A small class-conditioned image diffusion model, trained from scratch: 5.49M parameters, 15200 steps.
Rows from block 5, named by matrix and row number. Rows with one number belong to one channel. Each number is 500 + 25 x the weight over its row's rms, rounded and kept within 0 to 999. All counts start at 0. Numbers have three digits each. After the name is the row's rms in percent of the matrix's.
# convs0: first 3x3 conv (model.mid.0.convs.0.weight, 256x256x3x3), inputs 192-215, a 3x3 kernel for each
# convs1: second 3x3 conv (model.mid.0.convs.1.weight, 256x256x3x3, transposed), outputs 192-215, a 3x3 kernel for each
convs0.214 113:496437484479492487487501541479485468480489488490508469484501502499505511510514569528518506495515507488510524485496497498510506485505506537542500504516522466482504513513542491522529510490513507470484538503506498508528514473506497502481490483476486493492474492512524512511535544514516508548497519582517519485487486443493488460464513483498507479538506479519533499509513513450471514523523530526506517525497507477483510483500515480472466531471456528506511579573549472446526497539518479526501506519489522494496519511487497464521525484504506508536493487479473510498494510505477513531499488543479463498523502509471489558472484519511531491524511498468490507
convs1.214 107:490508510530489470571531540504509530524520524477515495455423468463470454523536482508491464505499510504481503479487469492515486501521529506507546478500501483498494502499464492465500445436494448478489494474472476518498490524535510510486516550527461465478504518493542508530495459468553519480603551509542518518545513501570516492501483480500483499482469487466504497499499496489460460494490479496506486448475479495515499495529499475494513502477482504500523530529523484483493476471530513453481492483502474472484529516503518505511508521530513520516483511507502490516512475515507499494463472516464440471505529516500510532527516514486476511476476485467495516
convs0.215 071:479473483499518448483520517512496491497488508494495535490491491489546468475491511513467477490517494499508502509495475528478507534496527450485479459517483506492458482524479507534482546526480510478515529497511483506465487489489495509471478500538509492484500484456503501466531493481475486483493542475496493500472482525462472476494519476434462549508539525439461481483462457515511497504494521492520486525488491485553518485522514472527500522447482466507541513528500503526480460537506555487482479477474491476520482472480545538483516524469479472505533484480503528543460524526506485551554487479492528510496478509532510501496487482507478532533480546514482504
convs1.215 025:489489473519517523523483492506482490500456458492503504460518487480474485531500514523543548512523559535540528501458450523467448555475494503533557555502551527509511489487467522506518546507523518499482475501520483484481516505502510550511532528518518508506533518536500476516509485507522505504519501509537519521484500500501534531522481493491496487519516561513528542524521519543512465480517457488506462454475481485487496452495521490514494457480485474470491480496474462473435457499491487472457530523506508504525513483504520532532515501497478483480499478470483472456504467467505536522495480520474490513486505497520496467521550496477523521500490541514470522
convs0.216 070:527491509497516534471471518488498492480501521514494501528486477521506503494457511499486462487480469475526500451513463443502521508565507440480473482486500479455488497468478525462480540516469513504484496479472487457435465543476533508479520507498493506537506494513471494458537523509532492507488509513496498492464483513461469480521548465540467536538481507477494498530535514483501513506502517505495465466511471507487558538486490452557484453486490496492506508491534508509487499513478492498472498494499476458468551496487484503480468476506459443457510471486513474494495491473519486476517448510485491522533499446548506493530543497511489491529506442455492466
convs1.216 024:480498494485524509495512491490482494480481502494501521478492495489485475465480468479502480457502486465503501456435441430432496452416473560585541537522523530519554547503518536515476541521514544568554524537515540523473505490513464487497506484525552509509509486517512511492494465505502484483531469481512499517505493528505512519525523476492455460456487467423477467448469486458479476498518499515504501456515494550536550531506569503477501487474490454441471484475473506497501522478466486498475514506460495514498474463476581545543567538531569575538518519499490504518477505518550536505501527492528534488494485480497503502517505485491501515515505488504483476
convs0.217 102:454474504455461542504505496483494473470504528484514508504508484468479498508499505500523491494491483498512518536501542517527497512539508546557500550468496512517495484471453499492506491518502510472485435497528551474504497507542523508506554512558479496493459504493477471488496486453522497506474504467488497487495533493492513493489479485513453520507495503493475479483498468492503458514522498519528489563526481508508463505478543526454516466518490514486519471500473484498497491474516520454487513499507547538499492509499501499550509536532434532557466504507477523516478489518487536499493534490546541555504547505525476492518486477509479513498442482537463475
convs1.217 096:523479493488541509525515528519489541498495514523507527493538537503515512512478462469499489514505494519503472520494458499470462525505485500490474507501479551481481479493458501499494552532484499504451490471531554500481452499486475493465447548523529524501490506491526514461494506531505535453517503471496530512476495496509492492531505525485520515518525550564550491506470476503501487522525501499479481523498496488447451532487500530477500498501471477460484529511492524511498507513536551515518520511471480522513534492527423456536464475528475472462508511465509528534519482495472478475513498502468460509517527505482494467468499493498500542511507505484504548
convs0.218 105:516502516467533511536560514514517496483511518511527497501478518470472462497508486510491507496511485504493498503483501482499515494491488493498470496500498486507498498528510504518513493507534448498469449487477483528555501503539529545502543502523517535524532507527520506514456479464483487477523553492516494473523499503450503455532481531536493491475547525463493471476487510531450498488496498507528530520499508490503508544483519476486475502505475513481501503565486497505526530519531585532555536481504509484456504467440441542519462527524561555538482504513523523504488521538451450455474499484506499449501558527474507464494499543509489537506486501515509520
convs1.218 100:464444472455479485500480467542483510532534497471514533497488491506498532505542542520501502529504476496498441485471467485485477482480501500498458517485481527498499514533525481497531497469498491488547491518555568494505477504517488458449484469482508480512486492484455503508496547520504534463495502483508537480514485489513473520479473506453565599512457475530524465569499451512554506505508454470467452497506532505509504476498483520471476482468493505489467511475483501471510481473460516509483523501485516518476506508501488476540457505522490484520522471522451467515507499502491548544537528529538535548518478478498504462484488501513490475516485535493535516
convs0.219 097:507525481486501481466534482538517512476478490462464482526535533504494513481474477488500487482492507519522502503494489495507489462483452546534469534495505513475507518516503492494518500504526523505533499499534518497476476503474482490493494504508498505486480499494481481503511524478547520522494506550546546569462474519494501576422518472499402438489531507493527496531539551529505515521503491492463456479439480499518525488526512524546523504468488449514572490499506451463510490533496491520509478511533450500513482523485457512502513505503511520543500509521474488502489486484516509514462468479511488489512481495517470521484521532542506532505540532499505537
convs1.219 062:485498497508499532518465528514493509511484496506478474528477504517495503532489491475489523497498522515516490556523494551528529571548571483487495503497471490507454452472478482504497481493518498470458504473495501524516519492522511512509525523515486487481512502489492507532467486506488499510505503505480498464499495483479511501562531542533539507499468484525503480501476481503490491539543511557519478529503490475480509467510544487477483472446514508489507555551527502469500518508502529490497486478525484488516519535524451451508466477513498488522498490453499515441476472474523522532525480531470436493520517547465490515497527522478526493463505498482477483
convs0.220 085:453493458516509498528477488484501508536500514492497470528464487506530515560530552502513504507502485510499465466530580455513522472550557518547487520533524494512507530509502494488502519484520535524474535509510499482478524451460494487498436483507498499479500493486515482481482536492465462496491486521496510515514531496494525478467532553492507442553532428512561530453482477496508491477527453487533503505515495530523492487501498458455468552509514474464503496486466485466481506476487527520507540500493499501515495507494451494489482470446487444422524509499543517516493511528532489473499526506505507531524510456506503456501490512473496482498483474473476486
convs1.220 039:521524507527505483509516536493496479491487475513487508467475463497489461518528521509476502506510530542502488457471491477505521503484465494476461521486489545510494468478470483516533491506485494470479475498516518525504508576604515548565530528537533504501523527510526519525478470517496486492483521508498458475490479483518489501469496514482463479539497509562540513548537544521498459523520496525524510503471457502511521481473499467462465466461463486509495517502497459456443506518494502514485485485501487476507494469479543541506545564538482512510486478496486464455543519507509484524487471508493500528496483478476479481498470478471475490486472467500479501
convs0.221 104:504515523495541522497542512522526514529481533522499483492504506515547526517517494510494486510510523518509527504513534526514516502490523488459484498448478525500475512539495520501507550524524558509485504496532542527490521494488457503494518528486517505497495508481507492502493494490507496476507489461489487509490459491491503516501455529472469510476460505505531506522481508477460462511515499546532540516497500497495522489523525475509493470465467506462517453439475443465488488505518477515482487493479490498474511472462517499455482487487469503476516490482493475495514509515534493529508487501503508468487516519488492523506508523479495490530522485529519530
convs1.221 091:462465514455449496493508514461479454477501508481504474500508533463432471505486488521507504519491518540525531497532496483519517495518523488494516517551522518535544472492511483468495469490485481460473478471501477473487515511511525501516521489497509503531485528542507525523507495501487469498487481505441477504478497517504511502484484495479457510536520514486542534471517495463468437527463470449456474475455472544536538484507520478450489527499517500497503514519509469495499484499508493518516504499458473494507531505511508464483515491516538501487494522523497511510489503500555521500511508480555526506544537533521519527494475489479460485499454457512480505
convs0.222 103:531504527544532512495510542445505473495489478512488512544503476480506482493512480482488496485497488486490485508550558486527551478518553506488488494487473528534473486494496523528526494492503495498549523499450495518434537527497522493488506512502507526519464488491486501486508482508506506561548516554490474483503474504503501512506469473504528466476490464467503540505486490502488498492496490494494496515511497490485480504450477506519466451503540534529530598523494545526466479504456500491470527510524494487509513508515508495503480432486491461434505512523498505506472504511463500520466526537473545584499480506508485477488497513507517539477476525486485539
convs1.222 080:496483499513484478483484492560526505533486530508512511523486527523506504500494486514491501516515530505512508489501493483503504472471525493478510486512540428518543524551530521487474511509490532537525516513490492521441479476458474508476491466467511495534472515521511506510517482543479520552476490537505500482475509480480526461537508482545511507496501508517502522469499512469527529511490482493493509518525543528517484507530474510551530545521484502515486492517500536534496548515548498485523502499494506507491505492508536538518518501550536536523504499527518485484534481506490490495469463506471510476487479518528530563496489549535512518540506497505461489
convs0.223 068:483506480529534528496502535475544507545497516505506482477468507517506527543483491487493498503516517504505494480532529470519473465471420483479497538502498527499523483453527497503472515507521528531477520486515467509505455502547506479516494462496503547535496502540498502500489548483473504498473506482480446479492452496474483483495507497508534467485510515491499510534512507487488513504518545504517505489509505510508530462526533466502520483536518498505509508482524509501501517484512492514575516521491477500477511475515529513473532447476491462564501461514461480516489491494505485479461502477507467489475452499524543480442493557535545498528481514536497502
convs1.223 023:539534529548546509528526503469482486493475455520491511505454456499487498468508491483482480493477460478493479517520502486479481538488432508515515497525521528522521492487484490517501518534512520511530531513533498468474537519514523513493510501539478500504475514554460490535498519474479527477478491453509515491508549526516561564523499504519483492524483522481470478423457485471511535487457479514494496526525507511507502500508480491485489516508476498494489477489504515491479504530484463497504501509484495479493526473498521524521539533509525502517490484505462491515472508502554547576575527523586553513491508510479480477469492455522503500518521502522521488
convs0.224 106:472468469494493482512517508494478512495488471502530503478506521519497494458515529488506504506492486495509516502497493506509510537489469506512490510491495501517542518522508506505496486480507613565545510503546459503503463512512484528487467509516482501504484467487518470497481502535496475478506517506510457484533495511569494483484509510471475491545555502517481533513486485505498534459469503510496502486514492545517479509488511539504425514547565490486503521481537500453476485514432491494522506483497483528489511497502517525556497496471541520454521475485489487497500479481492545548464535490489505418521511479488528494492510499497498506512503508496517490
convs1.224 112:481484485487508500517500488520498552508477492513504506493507497495508511484466488446499548496509491499491506480504496512478522481504506482505511488497490515493482479478488512503502515514496530477522453504507486487456467476469458460466465469522488530515511509518531536502481534499505472490497518493492527493457517451469507434454451543443467527483501533483447468574588464557523478490532525482489505492538525497422474490472500498499466489477518485493466525501490523508464498485477524507495479461492498473478498475465496478454517546491455484479584537527506467529531524520507481473475474493509501526524457498478462496488507487439508526460513520509503513
convs0.225 091:496495541506505546495527546490495480484493547518517526514521538509464505461480483476511511470480503483465485535534539538526545513534511525500493506486505513501520513515496517548527482527506512487539520503520499519500521530506485475527508499509492501479481493494507489480510508488482516491482499514512472497486461463502481512513452546492514504477510488489493518492505542500476513466480465487494507486479565500504454521529465537563500507516528550545515491514522481510471468487464527535530485499504484472510497489520489526509484537543512482440488514515510537524532546513512533489521577517467505506475437474474491505529513516492479524513502509495507470
convs1.225 059:443478454446469457434434454496497489481511547508500530516522523505522519463508530520508531513523534489523508462454505454435478496450497479495489477499514488484500480537543495514513458524522496477454501527473476512505452506495493536529495498507500494497506521501468485495490530510473491534509491510516525490526516497505479499488489459499486489504493519509518482498518517461508500504485522465514521482487504483490477529481466500485511461463464491504475478443492519510522528516518494529539482474468533503505522525504479569566460473515501486517476478478502467453511513498524506496465490471460496498492479499511509472505537538500513488535510521522502539
convs0.226 104:500501541507526555444504470528540513533528502540511479474498490499515498505490529505508509464498500504489491470457465497472508507495496509517495505493517514490505513517498507505498518476492524525511480517464456489451483549505490530527474476519468507484485485500530532515519541511497514494500490450491472479474499474504478451537491513539436478516512464524455488488472464512503496487472502542502487500442502519462475497472471517466531471478520528484556604590474504491564536495511461493509467518503483480518513495523513565523482549526427420464466495509485473501534492488524509551507523491468515493525475492506523461504482480509502472504512518502504517
convs1.226 109:503521496509496480535500459475469524469443461493469456452478534492509517482451503522490513505524461467488462513512492465478464424475506495499521547535505546511525519535490512500494490497484530478555522515494512511564500496424490508547464497508495523502475500490452483501505469487485483478484457422513510522520500505513530525511503449504518468498502478430488498479551517480549582520503560534505481473494516459506509515543508543538510478494499477499477472471508473515475513507446494486503527542515524476513520446474533553541526505510481465522507477528510501469513520540515475504489494482489488452506509536514510528482493520482474555474477534529474508
convs0.227 092:535512514542504470488492499520510537504543514484480482480523498489514520491516484517488484506511491494504503513493442492469525501504510520507553527480513523495520535526538521518504515507483488534511492481514529478498496482466498493464512486513500504493499505524481483463487482465484490464513522549533510490522514491491521532528445470521518519507496433483499517425517502510525532508525526536512508535518514543475468500464496523506498539545488554501528492513493535462483537509523515493522531509513550512509481488463510479471465488469485521458520484475466471467514490467535518536550544535536486516501527489503525534518504546496532510504532497502489482
convs1.227 064:483508510502479505517541529502480486526512514526531541558506499470471462506478491493478493508446450490509488466494460497505483498511498511474482487469480506469497506492526530515537498493533492512489482486483515495501515524508517506482521532487483475517483526510482472521475481479482471458540492500518507488527493462500478483566531504502505476500488484475452488533492527520506536486547511497518518499503514489549505535544496524502517471458500484478477507450457476497474483467479479509511533495508498478489491485516539552504533502534498486501527484491512506527527499480480447488484477474468472457431465510479544512486498532506487494521497481452493512
convs0.228 105:480476514524536519478529517505517508487498481466508514494485492514467504542505479516505496511493502508493507528478485530515523545524493502522483496535514499509500464484531484506526487490526437510530459509534490470501491453490475494523501494522531517496498509496498462499530491523524535553527519521469464536458506524474488524475487502475486513546489444499442467471505479483482500505498500521508488493458458547502553511550491531550469503520468571494558557492515525476533488510519485499461473514463514478501522502472510498508445524423455493543497516500500529507493492490513509539520513489493531511503498562500497482495515495484529519466482530512512514
convs1.228 083:475444525475483495531489521509496528529491531486483521506459502464498483431484487483496491513491505542518499474489466486468496518458478502498515485499484492467471472502508460514497471527535544540522530513497542523490500501484509508530529544522512480474462495493486474488466473484472497494466477465519509521520528500519525488522528490521483501486475464517492506491524502453506525537523539502513522466515539468470516466467490466468516518500451502467466550490485466498476508527514499553526489500515507463505509465489501524503539514530527541516498475497488498515491464498526481486514518522459499542510537501494527470473508553492487516488510515500489522
convs0.229 096:514464550504499492536499500481503516505508505469522507535469493524476475508528506511485511515516504482501498482534487478491507558515504494468494502538509511481525526524503508502514535495504492551558462509468491535465484491502514495519487513481520484556489521498486472469482503515494497522488509516496499464474489509474468494525484522485520503520462465431434521516490497502494506476507495488480501453494543465528500462498485452508484517545532536470463487512481540483478514477474497544489505490521513519511481510523552539517492525536519493535546498523511542484486541511551481509440483529525476532495504534515482496497449509498547553477543527508519493
convs1.229 098:483537483504502500494528448518518478506500552524502500459495516486540519436516487463517530510505477494482508523466510499520499476469504479495509525482533519463496491455451507453461500496456528527504516533505468535569506516502490507518495529508505503482497492501484506475501479497488484490522505477511500518515470546535525480486515481495479478491504546515512521498509539550472471480480491519503498497484496518497491530492482473502492487483497511499555523478485481502529481508544511452492496461507507489528515439471473490476483549518467527536481475506493484514496486504461533497507498490479514504507504484498465499552501488515500512539492519516469488
convs0.230 114:523558519492508500513526465510512526522519495528512476518476427521476437495538554521498502499484505506496504511475477529481482509510520487482488474485495504473500512486511509495515498490495495462505458484516482473453537481481471489509503535498485499493516506512504493485510494477514507483482488511489475488480472509493470482479487484529510516511482478549556525499516542525503532524495510502466461490468485473485524491500516506516488519492461521529514482509517488502524532520522502528513502498490493507519488520503514489497508522519474475507501516534497526521485493488469466491471470485546581500481509555517497485530516430489512488525485507513516511
convs1.230 119:508521520468528511469467481479486428494514494490471489513499510487502502496506495513507535513506494503503476493530575523504506517485470522532521499509505513514519522520448528503485500489494549543626501510559511519481500478444492495478488511505496485451514498506502475497470496480460505467521546511506500472489509513509526522485488533461486485508483514472496445495513487482456461492493507503517462507524528492505511491461467481467505463456480460492507493496494452476445507538476506509501518471485493487494519507518495490515532519538502510510523529480533516507508486514499473486498510515540527524534494507517510509513533500504550540522510491530492500
convs0.231 107:462552516511481509507452483479485508498499517477491509509512527475520459525479471483491484512519510504518489493519497517505521510466507511499503513523532465502506479511482463496524494524522531481483533483511518521470488459494491512485535536499494485479480492498486488512517511508504492484518500506490516466526522540516505507558501462414463528491494508495482468476518493509505502468485486507499494489493509525533531513521514521498501506481415411504499433490487528520538532487448519509462438483431515498529498507495473491537531504476517467532516474509487512491495488469498500484485484512524464487495488558484514481460523504521495510522543491542521509
convs1.231 097:468517496469479504502525518525471506470510520463529472550520484461464459519493501503504482482523488475489501517500540486498546494479489470517499520512483487502513511511499522470531484499530503493510495492459499480491477453493499453535489502480508471526540479498532508520505513473462517449537479459530511525527437530514474538474489483463511470485487474494481505487506481475526568485505541494538453571497506501508519513552450503482451476501480494489460525538550510520543519552538526524545508523539528481473506545525490515486517520488517495533548508491490530475493507542486521541504526520518554518501515494511490482525514503502507504481491511517491488
convs0.232 103:549509459506471470511498473504524486502516538509482527483494501508477509510512494507491503489489480489477479463501533488520525501508501469517502518486490511516531471497522492509502501496491466482487473460503531513556485513502524509509513522487490509512513514512496511509543520527509490497533506532488509499471515466495493475483492515460491475455461469528530494498512506488492498518505488510476472510477497477516514485472505513479535533522574473507481414501519502490497520488486500520498471469511502450504519510502515484501546516511505505510497515519470487500482479492486523510499510457483468446516492471505474456501506475464472528506519498480511496
convs1.232 102:531519492487524519478535470447513517478439506497474527516484461502487510548540515482460472497461453507504464531507463502466498448489485483490534471518488508503473523508477492487514511500496471516496481513516486462538472477492485487464507489541483492538488520511465531450511479434515533471490516468575517513566541538516488518486546565475506534514539491520441434498476495507520523514527473510481498519499527486520518529494513480489482476478496502546540486510534514519464502470468534494451487494467454521550489507547503526481488545524452490521476512544527534551489479480550530517536483488522500522503513517513490479521498475514502515450471501489521548
convs0.233 077:504504440471507541492474524509499492524513541484455494492502510508511532515490508500494507500502501508510520506520438520526481517478500507509501455427484484466489487408465462489459483494471550515536459478539551487504490518492472515466490504484497487480513490526484534505481512494486493517482481465547536557532501543517519563482449477547474522580531507495494510505498506496516496525503479494513497529518472501485495494507508513482474480521534523471507483535509520502469500460480496482497478498477493522508466488503514487535541493485495515466512507522501479508516493504486468530508483483559555510511488484471508507486522489480481495518494511532491494
convs1.233 032:489517525483499512506501498472446490480456485533496519513506481509490478488487472478471486490502493507522481493510501488458465503471508518536538501528535488521505485491505535489511505521490500496488484504495467468429525524511567535533578529539462499500497472490491494515486504489478510482521500486453471470464500486449486475507471464502514499561538496454469502435436471446472506564539505505503491509516489521530549524513532528514504511494486519523519553563538489496509494518524485487473547507498512514540487462458512486496481485502507526500484484463508521486543518506481465456525506516505494480497497494466492481512529529485509483490514466487495491
convs0.234 100:488488477496503510545500506537541553541472492520492499425461474467510481496505505488481496495479501515500495526505492501495515536540549469512484485494482497500497516491496503492523453492516501506556502506515537523549504495554469499547557451544473477523486478471499467504466476500500481498499509508520512494491500510500508519541529481534528496498466472502499521508514512507491444507523519527543551544513532464549513507516508522537514490455471515528465432467457494494477529517510545502499531535491514477488529493512526497532476474526504518518488492527485529535535528497468483459473487518535492522500501491516506514508482493506482493496488477478473475
convs1.234 101:504475468504503510497521500511484473446506490478523524526525460527504506545501488543515495502493503488522511521479538496487515510468457488497523504518530499525543505498446554512479555522476474498462497505482463474513494564550495541538510546535514494459546488486540507522571533516557526505507482525491522490501529514459493511527466516496506515543520482565546552524506496499526488464461465488471474522482485476508485490493478475486513481513524495493520489511535534516513493513489506494478505493538521504547546524549454472512483499505486525500494490503494507514460507510518505469525511476528514537506516506517503487536531513475486519467468511502496483
convs0.235 115:512483507476486454518514496481511527513453547506525477522519487534505487493491479507515504504512500492492500499501452532462496490510501478497528497517515526491500475507500513503482495515504458491510506486521552531424483483529504480506483472455495483497495509490516517510482533547507479517497506466504484490532490504523539464420544465590484546528520518470478507501476483486522514482490498472475500500467516530518512494483517506507480476504463514436535459474574484484519469518525526496484506491518503510497503516504431506592508482479540501415472516471477503532469512485506518505515540477532489501502479543504477497500482502530499506488517473487506518
convs1.235 154:546523492496536534505500518464556479509485545540474450506510509487496509474479576462505503495475546487507474504540459547516538508515510476486560483517517502467527478478490505514514482512501436483463478483527483538535495497488493502494487458490484507519477530486499447501479479519489472511519487486593470500488484468491491498478494483506537522481583524424502493566488485571533457484503531530536524537519520498474529509503497514475504459486505481491497533472486534490524499465477452481506529498476460510477469492491533501472500485444459453459449501520498486472499489468473535450501459433503534495506495468537478521525463499465479502513534514510484549
convs0.236 101:503513514513471502461465492509518518504474477465514506503516534497500474537505467500509511506494496501500515544532560494486528538538536506507506539534546547498480465468495491502504486519487479527560519528523514530516475470506489494545475464494499504493509513512522503478498471471535522517584519527512483528491502521501530531489470511478454494519492473534492484516478485491452495475490474502478476464502473507502518468493480521513505482462467489469445593506491469511476494465484515488493508490476497508469494491493483497590512496549498468532534529520518509509494490497538520527487546507510512492437522496517538555510548552492492504475472492509489484
convs1.236 110:546517505551532515534521528467472507486525489495520499481458448517468471480455469503496490468489505485493517527509488481502497470483487490505493452485509451494489490485466489473455523496440479456488472467478439463480456472517486468502520527491509500514516505542527494493499484489497484502487507491502486520495523540447509525521484442507500498492490515491530512484484512497501515546488487497491522489498494492502513507504540521512539558540551503486518502498513503489512506498507507462474503493490500476497514521485477467495507491450510504476495511492525531524516506515511537538489479490513502443489500507491514523504547527451490503498499480493481458
convs0.237 116:531509466499502525495478474456503452509498501508480485474491499495477515455491492484490478483481489534495484491503516504496464531477499484495516490473516490520478486490496500487522472487528509527510506493479454499512503471543479532484522492524492491476494501515511489486510489503540504492473473479476490516499471496516498513482500468507498502518487503503471529512520515490498527494494493474510487477489491507487488499500503471489516503479537506474509495515482511539464502514512461480494510497528512494500506474487501433482460500469482463577496497461496515485491492517495476517541491541445523507547463467503520524493484488471469488515495497502500478
convs1.237 189:468537507496475526540506470518525498512492553514505442509489561506536525482504518504491498508490466493504505502526513524541505499522509448459523489518459509517542536497509511501487486486525528494412514490491450540550447471533514496491514448502494512501497488507539466494545469512521489463513501462499489485513459530514484468483497466506508490476475526480517467498492486485498514472496509512543479493501501481499521529509473495512556521519455491514523480514517516501469497539424498488474502505471501519448499533489526466476479542467528520502453523539506465485529471507513509486494464492500511505508488478509474463509521491484464488505485498523479539
convs0.238 112:502526480507492480494495513492478474519501447515480504564522492523490530522513495493507491486513482458487483520463475448459477463446526457463513472499515487479473498507525476513502472510505530510554514498494528498499489509469501516497483505543487481490514498477484489494508508548478520504502502570541503537528519491489503457476486520485530558473561511456521483501502481509515459497477499499519480502498503552485542522481501501531481481519543432492543508528514469495480508492525489523546490473485503462483500491490456504526508508477500532528524481478494474537499496502484508477485515516507527465485497468498482502476510446515497466515511495479466475
convs1.238 137:498511518494507476510478560537493488508527492500493490485515486477491504514496548477510506489474491493448512515549529504534542512495490498479491477493483435497516529498545513478518512519559482480498505497488500520443508458496470463463486462442517486505499482479494515554452505472525473523546495510487478506504466460474458406537478498489523466492496558457484490508481460482515553484511505477534512469483478518495465479498478484481541447494493460506471495459480509518483525510508531497416510507515508507463486471504510484460495483486489511469560480462461507462501456565476486516505469494488479457516504495500514537495538519456499472513542479513477466
convs0.239 071:461453550480481460515480485484467488484472502495523524483479506516502518504469509461494463482478491480504493488501499486472496473487476509490520512517480520498506504471467481468493501494517495490522495485517554512461507453518505462507540531493499527510540535528522472534506498501467469482514475470426493462437482477467474456543469543504539485535448542553509541511539528521551536485497474486474503501492480467512487513476439487521488509492527462496510528538498453495495521519512508503488487470466473535493534505498502480486510443531513460511472501505476509455483502479487473466496498471478473500464455485463478497495493525543525552528511537480510539
convs1.239 022:469519510521532526523546542484512506484520503474507531511509464485501481491503498518497471511504485479464490524526509530550521506501476490469472521483468521487478483477533504513520500519513499525529526525504496527506490485499520493504476517510475497520470486513466476485498508466515490469508496441524516506507502524533477542510486459554487517518492479452436494452450493479434461486508495521505500547552534527509492540518490514492506513477454522512445468467441500457482453443499499499524510482459497527484583534495547539566539540535530535518483495477513514502460488485522519542533528503503479478480473495503506525478499495500498523470500519454501513
convs0.240 083:521476522494513483463553484491510484503492497494532518475501509484463486511489529507520489491524528506490526458470490468434467464405400546554556515524521537520536476480489480468477484452475457493520489484533443481501487465518477472492557505487485495499485515519477516527480530517521502491546495496543514506502517532524526550532517505493555471483459496467484519470501486499483511478493475477491505467452470463476497515509472506493514539543469491496495503465476522546535506492486486506480455498507487491482487485495526515500506439467527455481493493492498501524506482509561552488500476486541478518534503512512505503504525489519487529498504536530527538
convs1.240 040:528480504505459512521518465500486478495490510494483484499531521484474480492507532463472468482474453490457473512482447509498472530521538506491497477476465433455469499480501477474527458478516479503513473488542490519567529485453486489484499518496437489462493501486487496482477484451462472486498515493497469468472487471481497473517531539495502475484492466505505492500485494489502487539514518529516528562516524498524493524517528491462500500488493565531517575563488524472518504495520544499519484517494495504511533530521526531533516551538496489512496491498485488463493488461488470430472463467477444474505502553493472474492532506527470448507513474484521482
convs0.241 095:511481499482495442528497455496499490491506491495479514508491488524529520489516509498510479505497488519483475524495518542512508509493472499497483520519506510453514483505535492494527467531513530460500499505507463496492504497491540511464472501481489507503468497505463499485543515489547536498528500498498488507503503499485475450474468479529504467495502533523487513505457505493481545536522518499495494488500512518517474503531534531539506601556540566515531530490522538488486467482492474512551531503513491495470486516455526501479576527453549538522485526518475494489542519468536515471527520495507530514494520478490495500508465488506516556490524522481481504
convs1.241 086:487505508498482476469464461506497551544515534513506487478437499460451487477461476503483459512498490504485510488512511474475508498473498519493490469503491457488487538530523499528509489498490535540545502513541516543505533553524494506493482466476487481470491485506479473502489488481490492471520511494521551549521537563505541550513530469553520473500493471435489490504523481504534509540521528552532518511547496501500517474448491483446454511476460511489484509467484468484492467487530493500521533511516503487506499492489518527508513480454544483477480492507507494529497490503551505484504508493515511472523495490493498524517500515507497548487504538476522542
convs0.242 105:516506499473492473491466486513503497506492494515484484524480472499506480479527543495493476512506481482487483453503504505511510522497537465509491480492478511477458511505497523518526505509525504496436509501493503490533514498481508504467496507448510493523522504500506497473511498491529543529469532531501490545520509479497536527489487446493513515456572582539510541531490512500473494531477485550504477522487495471486502485498512494489503471486515501574581451562542505479488527470505504478491490502491454503461505524464506520542496509530506492515493504501464513514487526513495493482493445495518479508545471494504501537539472478429473493479472486483494488
convs1.242 100:499534527474497476503477489525462496485496482503499479448503483473501454468484439483475539487478535493473485481518530497512496482529511527556505513523505520518457503506491521504514523496505482545534474522477498486479489496486511502507512501500520457477502479498491529520516480457487487478465532493491486478508510519490524536476475532463479530468502541529531475505496500510469496493522498497478473530486458522528503512495484542492521484466506418467505453501541495502484517546541530543539494482514517519533503533515487497450478489459474473466512505527495500540502522583539538496527564547511528453508495531497499509500547487492519557462479529492538506
convs0.243 098:556520499506501515511466486508514500515525517511528492500501532481483508498462485535530538525513510517490499448494490452492450434486431460502490474492486519482529514471472509512515496514515474502499512475538524436515509467479453476525466520504498503486506506514521512498487492491465490505474535529509468490491470489515513517461498459488534545506477466496514483494527481470485480533482499536485503534529496484490495487506540472507544525532524509530551500484480526486499485518521473510526513496491491521518551526556533468469513484468574527490498502480507477485514498534466502505451485504540511554550487512516479469506538480498473463479492486482471474
convs1.243 070:523495464518510473484456463529523501474492480507495487532556538536519518520528512499540514525538500534538507547519542546503500537511514492495454510511500531498518509510453525506435535524499482502478459457457448452459510498533509525540494510518533525498492490478509502505476502482486521515466507478483472470488528519476523499523486526493508517505511456508513533518494492513520505495500506482516451521530470485466492496449467515524510561553525515509525485496489507509509527516506498519502512481509517495530514469516441496443493515502444508507485465489501481465516503502482482511512502510508493488493450488499476459457462508493481453473479481471484455
convs0.244 118:464476515444501493508482519538475523487500484480472498488455547467504515534514502501482508527513519505496521523528484498488466507477528521485494524512500486504483518497494474507484469474479492491517481460546510592380507479512518532482537527482481517509507509514501505484493488479484508497505496462501518456498523508508525474528538491489502512487526566477497510510489517454501545509472490501482495482477528506551510491494477514525541476491484494469469490474555488471533525481489538505466529502494496510464483475479503482506483533526540528471504507523521513500512506484506489471472517465503492507529516522501554502484508495514499514497485502508517484
convs1.244 173:508501493491527513465505583499516488517497499491500475494526531486492486486483587469498508497487495494484527496494497485498565514529466513504540505488529472518515485469526495495509492494546504495492552502509502501490527481481498483501507461418506488497505487469475514598501518512487492552488472444538491496512452473502499443511520519484514483501570596490514541483514528509555591491517491485506516499508542490484493496492500466478489480513504502533514519530496489498494501480481507475481514514504475460491529475494491483437484458471487484476504489482495536462457447534474485470500516462519539481522504512519464528531514509506509503517536499476493513
convs0.245 101:480485540502523494513497488509481500515492515514481514481470535499475496474511476495511484490497498491479502521510493507504465524527479528504511486487513510505530485491479480511509468523504475497494502474518509508532509514534504492531476484505499504493516513507516495523522469529521444509592504489508516506496492500458499542428470464505532494495494466587447495555499522632479560480474496499496494474494535468489500480496501451495517530529493522495514602512545496504507540509496516485473471537518433502516449505492549499445533485491474449466520519486509507510499498514461523539477527491475494521547492492525540486500494457496463478462494467477502482
convs1.245 119:475476501471490510490468496496490469511512478504489483516498493502501496450518528484520537505492526497479548481503485500524511488537519497508503497520495489538459557503500547519479545522474497546514478509491451489475484517504468497525477503505532529514499528527509505491518497506528484524483481492432489521453510531389514531489506518469498500464471490489490492451507504466504508525519501486496526481530530479502484462521476463519498538491498484474467520470475477500442516517487508510507446496495498501516458477493546475495545495487555490458461501484488491492477501499508521502496517500508569502533488491475493508471505526494488503514516508508524504